From a checkpoint of a small self-supervised audio encoder (BEST-RQ).
Model: 2.8M parameters, mfcc input, norm rmsnorm, layers 16, width 160.
Training: muon at rate 0.0022, 40000 steps.
Data: 39062 training examples, 65.5 epochs.
Rows from block 11, named by matrix and row number. Rows with one number belong to one neuron. Each number is 200 + 30 x the weight over its row's rms, rounded and kept within 0 to 999. All counts start at 0. After the name is the row's rms in percent of the matrix's.
# u: gMLP up (value half) (model.blocks.11.mixer.u.weight, 320x160), inputs 0-53
# v: gMLP up (gate half) (model.blocks.11.mixer.v.weight, 320x160), inputs 0-53
# out: gMLP down (model.blocks.11.mixer.out.weight, 160x320, transposed), outputs 0-53
u.208,094,206,250,167,232,192,217,207,224,245,227,248,213,173,217,195,207,154,169,210,198,219,199,115,214,251,168,222,170,177,225,219,210,186,185,182,198,213,215,210,161,212,198,215,197,169,226,174,211,178,205,173,153,145,127
v.208,098,180,214,204,216,190,191,204,208,246,251,190,204,160,224,176,190,178,201,216,268,212,210,216,180,167,216,185,187,207,173,268,203,167,208,220,161,139,220,163,213,165,215,235,202,264,218,208,161,196,240,185,140,144,180
out.208,090,177,159,223,247,220,219,227,193,204,207,151,202,195,227,208,214,190,174,210,221,153,183,197,202,151,151,166,238,232,164,198,206,256,123,210,194,202,193,186,174,176,166,182,159,230,177,204,162,174,144,225,176,207,209
u.209,091,195,220,202,197,154,216,190,180,181,189,183,238,190,218,168,147,225,201,180,202,153,173,158,175,257,201,205,187,203,259,218,176,178,238,196,187,155,200,233,133,191,221,210,209,174,184,213,233,221,219,200,204,224,203
v.209,102,166,202,197,202,191,210,226,261,213,210,193,165,228,202,124,208,190,201,218,242,187,172,186,224,244,176,236,220,212,194,215,165,204,206,187,250,197,245,240,156,196,190,228,187,250,185,265,183,195,255,218,205,202,194
out.209,094,172,135,201,167,219,203,250,207,184,194,176,217,155,222,164,191,146,208,166,232,222,250,188,217,237,201,173,207,192,227,188,170,200,215,237,224,170,164,137,216,221,203,232,181,160,197,299,202,179,225,196,180,189,209
u.210,106,171,166,196,147,206,155,172,214,186,237,258,249,212,228,235,154,238,192,189,292,156,220,216,182,173,209,212,157,171,181,209,250,175,163,224,192,243,203,192,196,166,166,171,211,219,208,221,217,170,258,138,199,178,125
v.210,104,184,201,234,215,184,143,168,167,174,256,219,199,237,212,213,170,193,182,211,239,186,166,195,211,213,158,234,230,233,230,180,203,223,205,220,170,135,178,234,198,174,211,183,237,212,147,236,249,134,244,226,208,201,143
out.210,109,208,240,202,217,201,223,135,216,240,207,189,208,218,145,232,236,193,227,170,249,191,118,147,172,202,189,209,194,219,234,152,237,233,207,230,203,185,179,197,219,197,221,193,201,183,180,254,243,257,215,235,214,217,176
u.211,101,150,255,237,200,159,205,216,178,217,161,192,186,180,158,225,156,252,144,176,220,207,242,242,225,175,166,206,196,199,178,242,206,183,196,236,207,219,221,247,240,220,167,235,200,215,185,147,192,210,212,218,199,151,125
v.211,099,214,241,202,209,180,215,232,150,206,229,252,219,205,216,176,194,220,206,159,227,179,225,180,216,154,176,173,190,202,163,216,179,223,165,245,164,188,219,139,169,153,162,236,205,208,162,235,207,166,163,194,199,230,233
out.211,107,245,165,217,200,184,233,185,243,201,180,223,186,170,227,222,199,213,260,184,174,185,246,195,197,151,204,180,201,216,246,208,169,251,224,237,210,143,191,181,146,191,192,200,201,172,191,208,221,215,178,216,225,202,259
u.212,090,236,163,246,200,237,200,200,144,217,191,136,184,210,138,191,183,185,139,232,185,171,181,201,205,214,203,130,238,209,240,179,169,174,177,166,193,221,213,215,206,216,180,181,205,174,150,214,203,184,164,199,181,185,219
v.212,098,149,223,207,198,196,193,211,204,190,147,158,201,228,197,167,188,172,187,171,186,182,235,215,237,221,241,223,191,228,199,213,171,173,186,200,179,161,166,242,180,178,168,179,184,190,183,238,185,188,157,210,214,263,178
out.212,106,146,251,195,252,230,193,244,210,237,177,143,205,181,204,204,196,211,204,235,240,196,209,178,184,214,215,244,160,165,211,155,180,167,183,210,207,208,182,256,178,170,211,221,112,150,198,235,198,189,198,207,207,227,209
u.213,108,240,170,220,163,205,175,184,226,216,191,227,192,132,175,217,205,246,219,183,245,182,171,179,191,229,179,175,259,162,204,137,224,201,179,194,249,216,190,188,170,164,152,239,165,195,205,192,189,238,160,247,198,211,173
v.213,103,204,196,176,223,183,242,178,205,179,173,213,174,188,170,146,203,218,199,171,238,178,231,188,245,197,169,190,226,172,236,202,220,184,180,226,151,204,193,240,155,193,161,179,212,191,188,198,233,212,231,265,249,159,206
out.213,103,204,177,204,177,201,203,230,174,205,235,188,161,237,138,230,182,225,214,224,239,224,180,213,182,149,219,178,187,203,205,217,236,195,192,216,159,259,220,202,202,231,179,123,201,215,245,176,211,158,221,216,185,165,246
u.214,104,176,189,266,176,157,234,207,229,178,197,197,176,242,177,206,211,163,248,183,191,214,253,172,244,216,148,126,168,174,153,229,222,160,191,212,270,199,185,178,122,224,189,157,206,208,166,171,178,169,213,195,217,173,203
v.214,107,197,131,213,242,215,198,167,208,198,215,215,225,236,232,256,206,206,181,215,198,211,180,158,195,157,159,164,170,217,173,212,195,156,221,222,199,165,193,138,223,215,216,173,184,244,142,211,187,278,214,228,223,162,186
out.214,107,215,184,181,219,208,234,178,174,153,223,183,223,258,136,205,236,203,194,193,166,219,177,166,209,191,186,125,216,206,192,184,190,150,213,212,172,194,195,185,219,165,189,167,223,201,151,229,226,223,171,200,203,178,166
u.215,106,175,168,252,237,187,173,143,218,192,234,186,142,216,215,264,184,240,196,250,192,180,182,180,208,186,200,241,220,219,195,210,226,207,219,220,177,194,210,185,146,134,163,206,211,165,161,177,159,214,158,199,210,147,219
v.215,121,177,253,228,224,168,155,195,160,185,243,153,237,190,237,259,166,190,224,195,250,214,208,217,201,205,206,214,225,179,198,135,213,192,239,160,178,170,214,142,229,170,217,198,227,180,204,179,162,173,167,175,162,198,181
out.215,104,159,238,196,251,211,191,202,164,160,231,219,236,235,230,169,244,159,232,198,170,264,210,229,197,185,184,199,157,231,178,193,226,140,191,136,171,205,243,224,188,253,208,175,183,184,222,237,225,184,175,190,161,175,187
u.216,116,184,169,200,209,201,187,205,237,182,217,231,198,176,221,219,178,180,237,192,245,165,219,177,186,180,189,158,252,205,229,180,150,137,195,164,181,211,189,213,223,140,231,214,187,208,158,173,163,221,133,255,177,229,132
v.216,103,213,177,181,239,189,195,216,219,200,213,193,201,205,180,148,177,163,188,161,233,211,239,155,272,241,193,203,193,192,184,247,237,237,228,212,218,212,175,215,213,196,187,194,213,207,239,215,243,167,160,185,212,218,195
out.216,109,195,213,199,267,197,174,175,251,207,174,210,184,238,185,172,224,199,259,178,172,224,227,139,268,206,205,168,155,170,145,195,277,168,125,230,231,214,186,247,183,198,162,184,209,197,165,213,147,246,185,205,240,235,238
u.217,097,243,185,219,213,177,187,181,291,216,227,266,139,163,199,218,203,203,178,177,172,201,260,200,149,187,254,145,180,209,225,185,191,228,209,184,132,232,207,147,150,215,159,225,203,193,191,234,222,215,206,140,249,183,191
v.217,097,184,228,173,216,209,188,265,198,175,210,202,174,194,177,230,214,221,174,211,130,215,169,164,224,244,246,179,264,285,211,207,185,225,210,176,159,135,212,197,180,180,179,269,185,205,170,170,164,201,196,165,217,218,181
out.217,096,201,201,176,139,177,217,161,220,219,205,212,220,238,165,213,226,230,247,228,143,171,224,235,217,179,268,219,172,247,181,207,163,232,180,190,212,191,268,214,236,204,201,234,160,152,192,169,267,241,185,213,194,219,206
u.218,090,176,204,166,210,211,208,244,214,200,194,227,229,258,201,191,256,163,194,166,189,149,206,201,209,217,212,191,163,164,187,182,206,165,195,176,267,243,235,230,178,161,214,200,165,178,210,243,209,164,150,223,144,251,220
v.218,094,171,232,155,191,201,146,185,190,210,183,201,171,268,192,173,160,235,178,228,200,191,220,197,201,180,234,195,202,169,199,207,208,207,227,241,186,231,255,175,209,205,194,186,224,163,230,182,210,164,224,134,219,231,153
out.218,086,199,149,158,199,192,211,185,178,199,173,226,153,142,200,264,190,206,211,181,152,231,220,240,242,212,213,167,193,221,166,187,154,223,181,170,252,180,227,241,172,207,169,192,188,195,218,182,238,214,182,195,209,203,231
u.219,106,147,166,232,199,232,225,228,191,198,226,186,217,230,270,227,211,177,237,202,170,189,204,249,224,232,181,159,216,246,237,223,221,166,195,228,169,160,209,220,212,189,212,191,201,141,255,183,203,230,191,214,219,280,236
v.219,099,155,223,167,167,189,210,227,204,229,246,178,223,195,206,168,205,208,222,224,204,176,258,167,183,219,180,267,207,182,206,266,212,164,203,178,275,217,155,191,211,221,174,204,210,198,164,204,161,230,168,195,214,223,219
out.219,102,225,141,152,230,210,150,217,179,207,196,181,187,196,154,193,229,154,229,213,170,124,142,192,168,192,202,199,217,170,233,222,186,214,157,247,237,266,168,162,189,225,194,202,229,161,187,220,128,206,162,177,236,145,186
u.220,096,233,189,142,183,174,174,209,242,200,207,155,216,196,209,206,191,180,249,164,236,199,215,171,185,241,263,268,179,183,178,196,195,219,183,165,162,223,142,190,179,245,234,246,215,172,176,158,204,181,189,240,182,200,186
v.220,087,208,197,200,214,171,178,234,240,189,180,206,246,197,230,225,190,164,200,203,232,219,178,247,216,202,204,255,223,157,194,187,204,201,192,138,167,255,239,177,200,213,173,218,225,169,202,192,210,214,182,228,186,228,194
out.220,091,235,274,207,225,239,182,229,202,189,198,190,197,232,193,192,271,143,223,217,245,250,177,228,198,137,201,203,230,233,253,189,195,253,223,158,232,236,188,201,258,203,201,176,247,199,250,158,201,196,171,155,196,205,232
u.221,099,163,189,210,191,191,162,241,185,162,182,241,185,199,178,218,209,273,216,162,236,189,166,184,211,195,191,228,222,206,162,207,210,189,217,198,163,181,213,198,222,204,178,258,159,236,240,189,150,211,218,163,248,192,158
v.221,101,170,155,216,138,183,159,195,187,213,205,203,201,254,204,156,213,199,184,215,180,239,199,231,232,208,167,213,197,284,189,232,251,195,230,188,194,194,253,200,183,245,155,218,160,246,197,240,144,204,183,182,193,153,182
out.221,105,181,245,209,209,220,188,199,238,211,162,202,235,224,225,160,261,197,175,215,187,233,166,207,207,194,186,182,212,235,214,254,210,198,200,188,218,185,211,222,208,190,189,176,229,155,261,199,217,238,180,183,174,173,233
u.222,104,183,230,174,213,245,251,175,201,204,221,204,172,259,206,202,152,211,219,230,176,210,186,149,184,155,157,143,200,183,96,188,168,195,202,191,201,130,173,170,181,224,207,172,188,136,162,212,216,200,193,169,188,193,162
v.222,087,199,171,181,222,186,158,212,238,180,205,202,228,178,235,195,190,200,205,253,204,208,203,213,202,262,154,132,232,187,196,203,216,230,182,183,224,178,235,204,204,209,245,218,242,211,213,195,205,188,246,148,251,237,187
out.222,095,190,150,186,160,186,166,165,171,150,229,232,197,181,209,139,202,213,218,229,181,184,234,187,168,193,208,259,165,200,270,273,217,188,204,114,196,209,215,238,252,214,231,134,164,181,226,146,172,211,166,178,162,257,200
u.223,102,179,198,166,220,183,245,231,190,165,202,164,169,209,211,245,218,139,190,213,218,137,171,181,197,177,199,218,200,163,159,203,201,158,194,164,236,201,173,193,213,135,224,176,189,182,191,246,229,194,227,201,212,126,179
v.223,090,200,183,209,260,155,199,230,173,174,214,192,178,179,218,178,158,200,215,195,202,196,220,246,210,200,219,225,157,163,189,221,173,118,124,194,234,214,112,220,229,177,235,168,212,196,205,244,223,190,204,217,209,174,129
out.223,101,218,192,263,168,183,194,170,162,200,189,250,189,175,248,198,218,201,189,186,242,177,245,211,230,192,146,203,243,169,202,243,196,142,177,171,261,228,167,259,261,199,203,210,243,223,190,198,258,223,194,234,228,174,166
u.224,072,212,225,232,168,170,233,219,184,176,222,183,194,180,200,215,157,206,226,175,175,197,193,164,176,214,183,190,245,200,198,189,199,202,186,229,272,197,212,165,191,222,138,172,211,173,257,182,222,170,174,222,193,201,216
v.224,060,252,223,184,190,223,213,204,172,236,185,257,252,174,263,197,220,186,131,202,246,191,173,142,209,176,151,184,184,142,203,175,162,208,162,192,212,192,197,170,191,144,196,207,179,242,163,235,204,180,140,150,180,210,198
out.224,057,199,217,227,175,223,190,201,163,187,203,169,169,248,173,184,222,224,144,208,196,164,168,185,212,193,153,178,176,268,218,173,149,149,204,271,177,191,214,174,167,209,191,221,165,208,209,219,161,162,203,239,190,170,225
u.225,105,173,172,155,235,182,203,185,218,174,171,190,195,218,186,180,252,189,230,259,209,232,210,174,200,175,236,253,195,213,167,243,170,182,166,181,194,207,187,230,210,204,170,234,210,232,207,171,147,180,228,196,202,247,211
v.225,102,120,154,245,193,208,225,229,246,158,236,229,192,210,186,221,184,225,171,246,171,235,205,206,178,238,239,230,230,170,229,178,184,178,165,149,211,265,187,128,195,201,185,202,222,210,194,167,240,154,215,198,222,192,232
out.225,108,221,147,184,201,243,225,217,201,180,211,212,179,186,196,160,167,258,184,257,266,233,172,233,175,217,195,239,229,264,193,209,240,186,172,216,196,199,191,208,159,209,177,202,233,197,270,228,251,151,191,206,215,141,185
u.226,098,274,219,214,175,235,198,201,231,214,139,192,146,189,208,184,202,149,185,203,201,176,189,203,200,249,188,180,248,223,204,213,179,196,209,221,129,247,197,193,168,176,151,196,204,203,215,195,143,186,178,185,163,178,206
v.226,096,232,253,162,141,184,223,220,201,199,169,216,180,186,126,178,151,177,243,255,184,147,237,211,190,212,227,187,228,218,208,223,212,170,184,218,210,201,213,180,209,184,229,209,174,182,251,174,150,180,157,211,185,214,231
out.226,106,284,277,220,145,191,222,255,222,224,200,214,213,187,216,162,222,170,270,241,203,247,235,192,233,226,230,196,209,234,149,172,224,176,191,199,196,177,111,192,187,236,203,145,243,201,247,181,172,228,206,182,221,227,160
u.227,094,122,192,161,193,223,161,188,185,205,165,179,206,161,220,214,166,142,192,233,206,184,193,252,143,208,184,197,233,187,227,160,198,273,162,207,218,189,188,181,224,191,199,186,167,151,202,216,209,238,235,193,210,203,210
v.227,102,215,204,203,215,181,194,186,241,175,191,161,181,173,195,205,178,190,230,200,213,207,208,229,181,220,175,168,242,213,185,234,183,200,178,207,191,196,135,202,200,133,139,248,117,230,209,207,155,201,196,173,176,226,217
out.227,104,202,197,241,183,209,230,145,208,157,147,254,121,145,253,217,151,211,198,193,169,192,230,199,211,223,200,196,203,274,183,213,218,164,200,219,197,187,168,160,226,179,163,262,235,239,192,150,216,205,194,240,165,217,180
u.228,095,187,204,208,202,216,228,222,196,211,211,145,213,203,115,240,140,162,228,183,214,178,185,136,206,190,179,195,237,175,194,158,170,170,192,165,262,238,153,219,163,166,228,180,183,158,128,204,201,196,210,175,223,126,228
v.228,098,240,181,201,223,184,215,225,208,217,187,192,197,235,215,223,217,221,208,167,207,206,238,167,211,157,125,191,194,169,174,174,194,165,205,187,231,204,207,197,243,168,212,199,153,254,192,185,241,167,177,190,224,194,123
out.228,106,221,156,177,146,184,179,202,183,217,197,210,169,176,250,224,209,210,217,219,253,192,242,197,272,160,151,188,192,126,161,191,170,145,137,242,185,188,207,165,219,179,188,168,203,227,182,187,235,205,206,163,183,213,194
u.229,099,181,132,194,180,185,197,172,171,218,195,161,183,234,232,186,215,240,216,174,184,198,201,176,168,172,213,260,218,215,183,242,184,215,184,218,192,166,234,176,226,187,244,196,225,232,281,182,185,198,209,245,254,196,191
v.229,111,152,193,163,146,212,213,210,211,125,172,169,212,211,208,193,191,205,229,167,188,183,210,188,227,189,246,221,154,218,162,210,197,194,178,204,203,226,197,187,242,194,238,255,172,177,124,214,208,209,213,233,204,215,243
out.229,104,175,204,204,187,206,178,142,223,224,208,171,203,242,155,236,169,218,188,180,211,167,187,185,196,227,198,198,234,258,181,177,193,146,243,137,217,212,264,163,210,206,159,228,161,174,234,188,223,181,168,170,226,227,165
u.230,101,199,200,161,146,185,222,215,167,121,216,186,239,213,192,213,250,231,149,186,146,211,214,193,194,226,182,199,203,247,198,153,234,155,194,220,236,220,200,164,203,175,223,231,265,217,148,186,142,218,207,213,219,253,193
v.230,109,188,194,207,186,203,243,198,232,186,166,242,180,184,201,253,242,218,188,234,170,235,256,205,161,246,199,237,163,220,149,214,173,163,242,200,219,183,189,218,173,196,190,185,249,179,191,179,129,188,200,216,165,192,145
out.230,117,211,241,234,230,198,240,198,190,218,176,220,147,247,174,218,176,186,152,218,220,228,242,209,193,242,229,218,180,160,196,203,186,215,200,206,180,184,211,280,230,180,177,172,223,200,227,216,150,160,199,228,151,200,258
u.231,111,209,197,163,199,204,181,204,201,227,229,211,211,229,227,217,164,173,173,183,205,223,203,180,168,211,209,202,160,199,202,162,196,215,149,238,222,207,214,159,249,154,248,109,208,201,240,196,218,188,214,145,190,173,194
v.231,119,189,203,256,174,221,144,163,204,185,155,174,151,156,138,168,206,208,251,183,232,171,208,189,238,149,231,246,227,240,186,180,216,171,221,211,220,186,203,181,181,191,217,167,243,250,224,239,243,199,239,152,182,193,218
out.231,107,223,195,231,235,236,236,220,235,264,179,161,181,209,190,163,165,209,236,175,184,184,221,217,186,131,146,181,226,193,200,241,202,170,188,156,89,218,217,240,213,227,195,238,195,156,235,212,238,163,208,241,282,178,175
u.232,096,207,170,192,198,218,217,191,170,183,224,190,211,183,186,217,192,162,223,243,209,235,235,137,234,201,215,206,245,235,217,211,190,146,214,250,180,159,115,191,134,200,190,176,202,206,170,255,160,184,192,261,194,159,199
v.232,104,166,179,248,219,219,219,209,180,163,215,161,223,228,270,225,234,210,216,225,156,241,168,195,226,177,154,196,195,148,229,245,139,208,193,240,162,173,196,167,174,174,143,237,137,205,162,227,171,242,174,196,233,169,256
out.232,100,129,204,236,151,195,200,200,210,255,196,183,176,172,236,201,231,241,197,221,179,203,233,211,161,160,204,189,265,220,210,195,192,179,236,201,225,171,185,184,175,232,203,187,168,217,214,156,227,225,221,208,213,176,240
u.233,096,241,152,174,188,182,235,180,224,210,208,221,209,202,181,199,247,223,212,239,187,166,236,288,218,200,233,195,175,165,233,168,205,266,178,206,291,204,209,168,225,201,168,224,193,206,155,201,215,193,212,198,205,229,194
v.233,099,167,191,187,200,180,179,190,221,201,221,188,200,239,143,184,195,176,150,241,208,180,223,194,183,275,236,238,165,196,215,216,227,178,203,198,245,185,197,223,228,188,189,172,258,233,207,205,172,266,249,229,156,183,188
out.233,097,189,144,231,242,196,196,197,204,227,188,255,227,210,160,192,198,182,193,240,227,196,179,183,192,228,209,200,164,232,222,229,195,170,229,225,235,228,243,192,265,214,233,186,226,200,192,216,213,189,242,240,166,167,174
u.234,096,164,237,187,168,214,153,221,165,234,191,192,152,205,181,166,208,206,215,229,229,141,195,222,148,181,192,188,204,229,224,160,243,226,206,172,145,189,132,190,197,227,191,202,222,230,233,193,200,248,224,224,198,190,235
v.234,100,153,242,215,197,223,197,184,181,242,222,187,193,218,221,175,146,211,197,222,166,178,184,191,180,198,199,215,162,182,197,185,204,210,231,255,240,240,244,210,198,220,202,173,163,193,222,186,206,206,232,211,195,198,211
out.234,089,161,224,182,237,194,171,242,155,232,199,263,195,171,186,267,190,160,132,169,185,191,245,218,205,202,190,162,224,203,191,214,203,208,193,228,231,218,227,196,195,210,228,239,169,174,205,141,133,192,215,203,188,239,202
u.235,099,191,206,230,190,209,192,208,204,172,211,172,200,167,134,135,218,251,165,212,227,187,214,165,217,188,203,182,175,134,215,184,206,173,153,122,169,196,159,187,232,214,186,177,204,217,240,212,196,188,159,144,241,221,164
v.235,096,216,223,213,191,144,211,228,238,230,162,188,169,237,170,187,205,250,225,250,216,207,249,183,243,197,162,165,193,151,180,229,214,171,149,198,215,199,251,158,163,208,246,162,177,222,175,213,195,195,221,210,178,170,230
out.235,089,208,200,224,201,206,189,268,256,253,196,238,166,176,237,276,190,208,188,197,180,171,213,189,185,232,270,191,218,176,197,222,158,226,154,226,158,228,274,155,265,192,216,207,216,255,212,201,186,239,205,191,218,180,194
u.236,089,240,228,178,187,136,206,156,199,196,217,217,202,205,169,248,166,138,217,214,143,239,226,205,178,187,198,160,142,248,248,165,176,205,186,175,156,171,192,209,240,194,236,200,180,166,192,205,207,181,241,167,181,207,239
v.236,078,240,169,206,207,212,206,198,192,185,206,208,217,214,136,156,187,185,198,149,168,218,171,222,195,167,243,179,188,204,191,189,211,204,136,166,250,195,212,238,192,199,178,165,236,187,217,187,189,262,229,190,192,166,123
out.236,079,154,203,222,141,190,211,140,257,184,210,217,203,227,233,241,202,240,191,166,218,161,167,250,236,168,194,227,185,193,239,207,240,235,167,282,237,230,186,211,193,215,189,209,206,215,181,204,206,205,199,155,153,179,183
u.237,096,168,194,210,190,219,174,210,195,227,238,236,217,227,221,276,193,138,176,221,169,217,242,195,165,234,219,211,166,111,218,188,197,199,168,206,195,177,211,237,204,172,170,242,202,196,179,174,207,181,195,191,207,217,140
v.237,102,180,191,214,203,230,185,188,194,205,201,199,207,221,187,197,229,235,216,128,191,214,179,175,212,239,231,245,205,163,192,131,221,194,199,160,193,166,183,197,154,258,161,190,213,242,179,256,226,159,149,144,203,196,175
out.237,097,234,219,169,259,220,172,159,175,179,193,206,213,225,145,193,253,272,198,179,216,178,181,185,212,206,233,210,256,236,215,157,196,192,201,165,145,222,244,198,216,190,221,232,185,192,174,177,166,227,214,124,183,155,157
u.238,103,185,197,193,218,244,175,207,207,215,242,138,165,235,275,201,214,187,214,273,171,204,192,221,213,188,227,252,178,189,217,225,232,148,239,176,141,167,166,218,219,183,205,216,234,167,208,232,193,196,210,232,165,200,228
v.238,100,239,222,193,215,168,241,237,233,192,262,209,190,205,230,201,178,156,246,193,233,188,215,155,185,198,151,240,202,194,210,182,202,205,219,170,231,200,243,201,177,228,189,172,221,207,218,217,139,183,229,245,225,183,179
out.238,100,225,223,175,218,179,216,230,206,144,189,206,187,217,197,224,210,195,265,196,158,224,181,161,207,217,179,180,202,198,273,211,176,176,199,183,212,218,231,197,245,215,190,235,217,207,203,175,161,164,204,175,267,260,175
u.239,105,203,219,221,177,171,184,213,228,221,233,196,219,201,201,245,171,217,237,225,221,185,220,212,209,105,205,235,150,232,164,202,145,196,220,246,197,162,175,217,204,233,222,161,214,205,199,264,224,262,206,239,202,224,249
v.239,102,160,220,189,182,275,191,223,158,214,198,190,180,186,231,232,257,203,202,203,200,202,203,212,267,176,266,177,207,251,225,210,237,178,231,197,256,165,133,180,190,226,245,222,183,178,171,235,233,259,163,223,201,216,202
out.239,101,174,239,164,217,242,230,195,136,141,160,188,185,193,222,205,203,146,202,142,231,203,151,159,201,223,182,221,231,175,175,191,215,202,206,193,213,195,250,184,198,194,192,229,200,120,168,171,194,225,175,219,176,210,194
u.240,099,284,183,174,246,224,174,185,174,157,198,195,206,183,206,145,250,253,268,176,201,185,207,152,216,175,181,236,233,188,183,243,240,243,205,258,237,240,203,195,198,201,258,213,197,217,206,208,175,232,217,172,202,180,248
v.240,097,161,223,176,167,233,238,209,144,194,200,203,238,166,188,213,152,182,235,216,227,146,218,161,168,195,151,185,210,164,172,185,170,190,194,257,208,192,220,225,166,227,163,128,177,106,232,186,186,224,251,196,161,207,179
out.240,098,204,222,165,170,211,242,230,164,251,167,205,137,193,141,249,236,229,145,190,131,219,205,196,215,188,190,243,178,188,240,215,155,232,174,201,194,214,202,275,184,180,203,190,210,172,204,170,145,172,254,161,178,218,168
u.241,103,234,200,148,202,248,198,238,182,213,234,197,200,191,230,187,213,216,202,215,174,201,175,184,183,155,235,155,216,204,204,174,235,214,127,197,233,208,149,243,204,255,240,236,206,156,212,178,229,221,191,202,206,210,174
v.241,103,207,241,167,119,181,203,212,211,173,161,215,191,158,211,157,200,192,146,190,176,239,185,171,184,197,173,261,169,205,206,232,200,165,211,226,222,193,135,251,181,190,219,178,245,159,190,190,198,208,213,158,167,143,148
out.241,102,187,191,231,195,160,270,201,190,167,191,240,224,230,175,183,210,240,178,213,248,213,227,246,151,211,206,222,167,208,261,239,192,169,222,173,236,189,163,198,212,232,195,152,234,186,187,201,170,222,254,203,178,202,160
u.242,089,208,187,152,202,144,204,186,183,196,190,229,232,256,215,191,188,180,182,207,210,230,197,138,211,238,220,223,176,193,166,198,201,203,227,208,234,219,241,220,157,199,176,138,205,138,209,255,274,177,189,219,195,242,240
v.242,076,191,204,242,169,205,163,200,174,206,241,210,165,213,162,206,132,179,235,217,190,230,170,208,205,189,220,181,189,235,170,263,199,156,269,174,122,121,199,195,152,172,211,208,209,177,183,236,207,240,195,215,238,187,253
out.242,078,159,158,171,198,202,170,212,176,189,214,204,175,166,210,218,169,205,186,206,211,200,155,267,161,198,195,277,224,209,223,177,189,186,238,230,244,186,174,213,241,145,180,201,227,192,227,187,156,205,189,167,230,235,190
u.243,101,175,243,211,240,201,161,178,130,201,230,211,202,162,194,202,153,186,228,201,169,183,173,216,190,200,198,105,236,197,201,179,233,153,150,210,201,186,202,208,226,228,235,163,224,195,167,223,185,162,211,173,219,204,161
v.243,107,205,209,168,217,238,161,158,205,206,214,204,225,183,223,229,259,139,159,173,211,218,262,164,154,221,184,234,199,200,218,206,215,204,239,202,170,180,187,163,188,184,252,198,159,166,214,233,176,175,180,200,197,168,209
out.243,103,205,133,192,193,166,200,199,213,189,204,194,159,180,173,204,207,172,179,205,171,211,249,182,210,193,178,270,185,170,238,210,155,218,184,214,203,192,227,185,208,161,268,190,229,206,154,163,190,172,165,187,190,181,198
u.244,099,183,226,194,220,189,180,188,204,187,237,176,206,239,136,146,235,211,238,182,144,151,193,190,176,164,212,184,242,208,198,151,202,196,232,237,213,206,233,190,243,196,165,228,203,264,249,216,283,160,197,223,159,189,207
v.244,101,180,261,145,190,203,224,224,248,152,270,174,171,195,171,194,236,199,228,177,140,213,204,239,209,201,212,218,214,186,196,206,167,137,201,169,240,199,220,176,176,171,211,216,228,204,224,238,226,220,206,201,138,155,209
out.244,110,168,220,112,211,177,193,296,222,203,210,203,211,213,199,203,240,237,223,198,195,225,172,208,192,233,227,159,205,174,208,188,186,175,173,172,226,158,241,186,151,162,230,241,174,220,192,233,195,224,183,146,183,196,210
u.245,110,193,228,195,213,236,190,184,266,234,221,177,237,180,229,206,179,219,219,196,242,186,230,188,225,241,193,214,124,238,183,189,210,152,156,215,188,187,186,165,218,220,186,192,255,238,279,194,244,156,180,187,220,208,192
v.245,116,166,217,145,228,230,177,204,218,175,205,188,208,168,218,183,160,196,200,188,213,195,202,161,254,174,217,191,176,211,199,266,143,197,185,221,142,263,197,147,180,142,206,148,189,205,196,220,163,174,212,156,243,178,206
out.245,106,225,202,229,184,272,161,202,220,230,183,172,116,217,202,195,198,210,146,194,207,162,169,180,203,174,229,194,231,209,173,247,140,197,195,235,172,190,239,181,186,189,229,171,154,221,258,175,239,175,264,178,172,224,154
u.246,106,190,209,157,210,210,212,166,223,202,186,253,152,230,210,270,163,198,210,206,189,248,159,194,195,154,220,197,186,194,212,198,195,204,212,267,158,208,210,196,161,213,159,217,154,197,218,202,188,200,232,169,193,151,197
v.246,099,152,227,224,168,197,240,204,228,208,207,177,178,233,173,232,195,158,194,205,225,171,145,220,186,174,175,213,204,174,204,221,198,201,256,243,174,200,206,211,297,197,207,187,166,141,229,214,199,162,199,192,213,249,178
out.246,097,179,225,167,153,244,165,143,234,190,168,202,200,176,201,137,213,202,195,208,268,185,199,218,184,218,219,219,190,182,180,199,236,260,241,149,223,172,158,180,276,187,259,229,220,195,225,233,197,222,177,210,213,255,199
u.247,091,236,201,189,205,202,244,232,235,230,215,161,238,237,196,214,203,184,214,221,223,211,254,192,182,118,212,201,168,209,171,201,160,220,249,265,178,182,202,244,190,168,183,208,171,236,182,206,255,146,284,168,198,211,221
v.247,095,203,222,229,176,231,221,238,222,202,231,214,252,225,222,132,167,187,217,215,159,230,176,240,134,192,229,212,169,213,233,240,225,168,222,156,177,228,191,213,175,216,157,193,172,222,191,173,213,147,252,208,174,205,242
out.247,093,194,211,264,160,181,174,181,202,152,157,220,165,184,198,242,169,198,160,230,242,192,249,238,212,195,208,211,185,257,233,270,205,206,249,215,191,203,240,158,191,159,193,236,196,263,215,234,182,210,219,145,180,161,194
u.248,104,200,179,126,228,226,206,244,247,209,233,244,199,172,219,198,175,221,207,228,244,185,207,203,131,277,203,245,173,179,178,198,191,188,247,242,197,204,194,172,178,155,217,186,164,180,199,210,155,245,226,221,196,200,227
v.248,109,198,241,180,202,215,188,235,216,220,232,214,175,226,186,239,214,194,172,198,209,210,197,203,234,188,218,211,169,232,163,178,179,186,156,175,205,248,205,192,221,196,186,194,227,222,213,241,235,237,204,185,230,215,177
out.248,104,197,218,171,168,203,219,202,213,263,149,216,180,213,208,193,182,181,119,142,216,215,170,194,152,211,224,230,183,186,225,217,203,219,163,202,191,221,139,168,257,150,168,128,237,228,202,200,204,221,212,202,156,218,127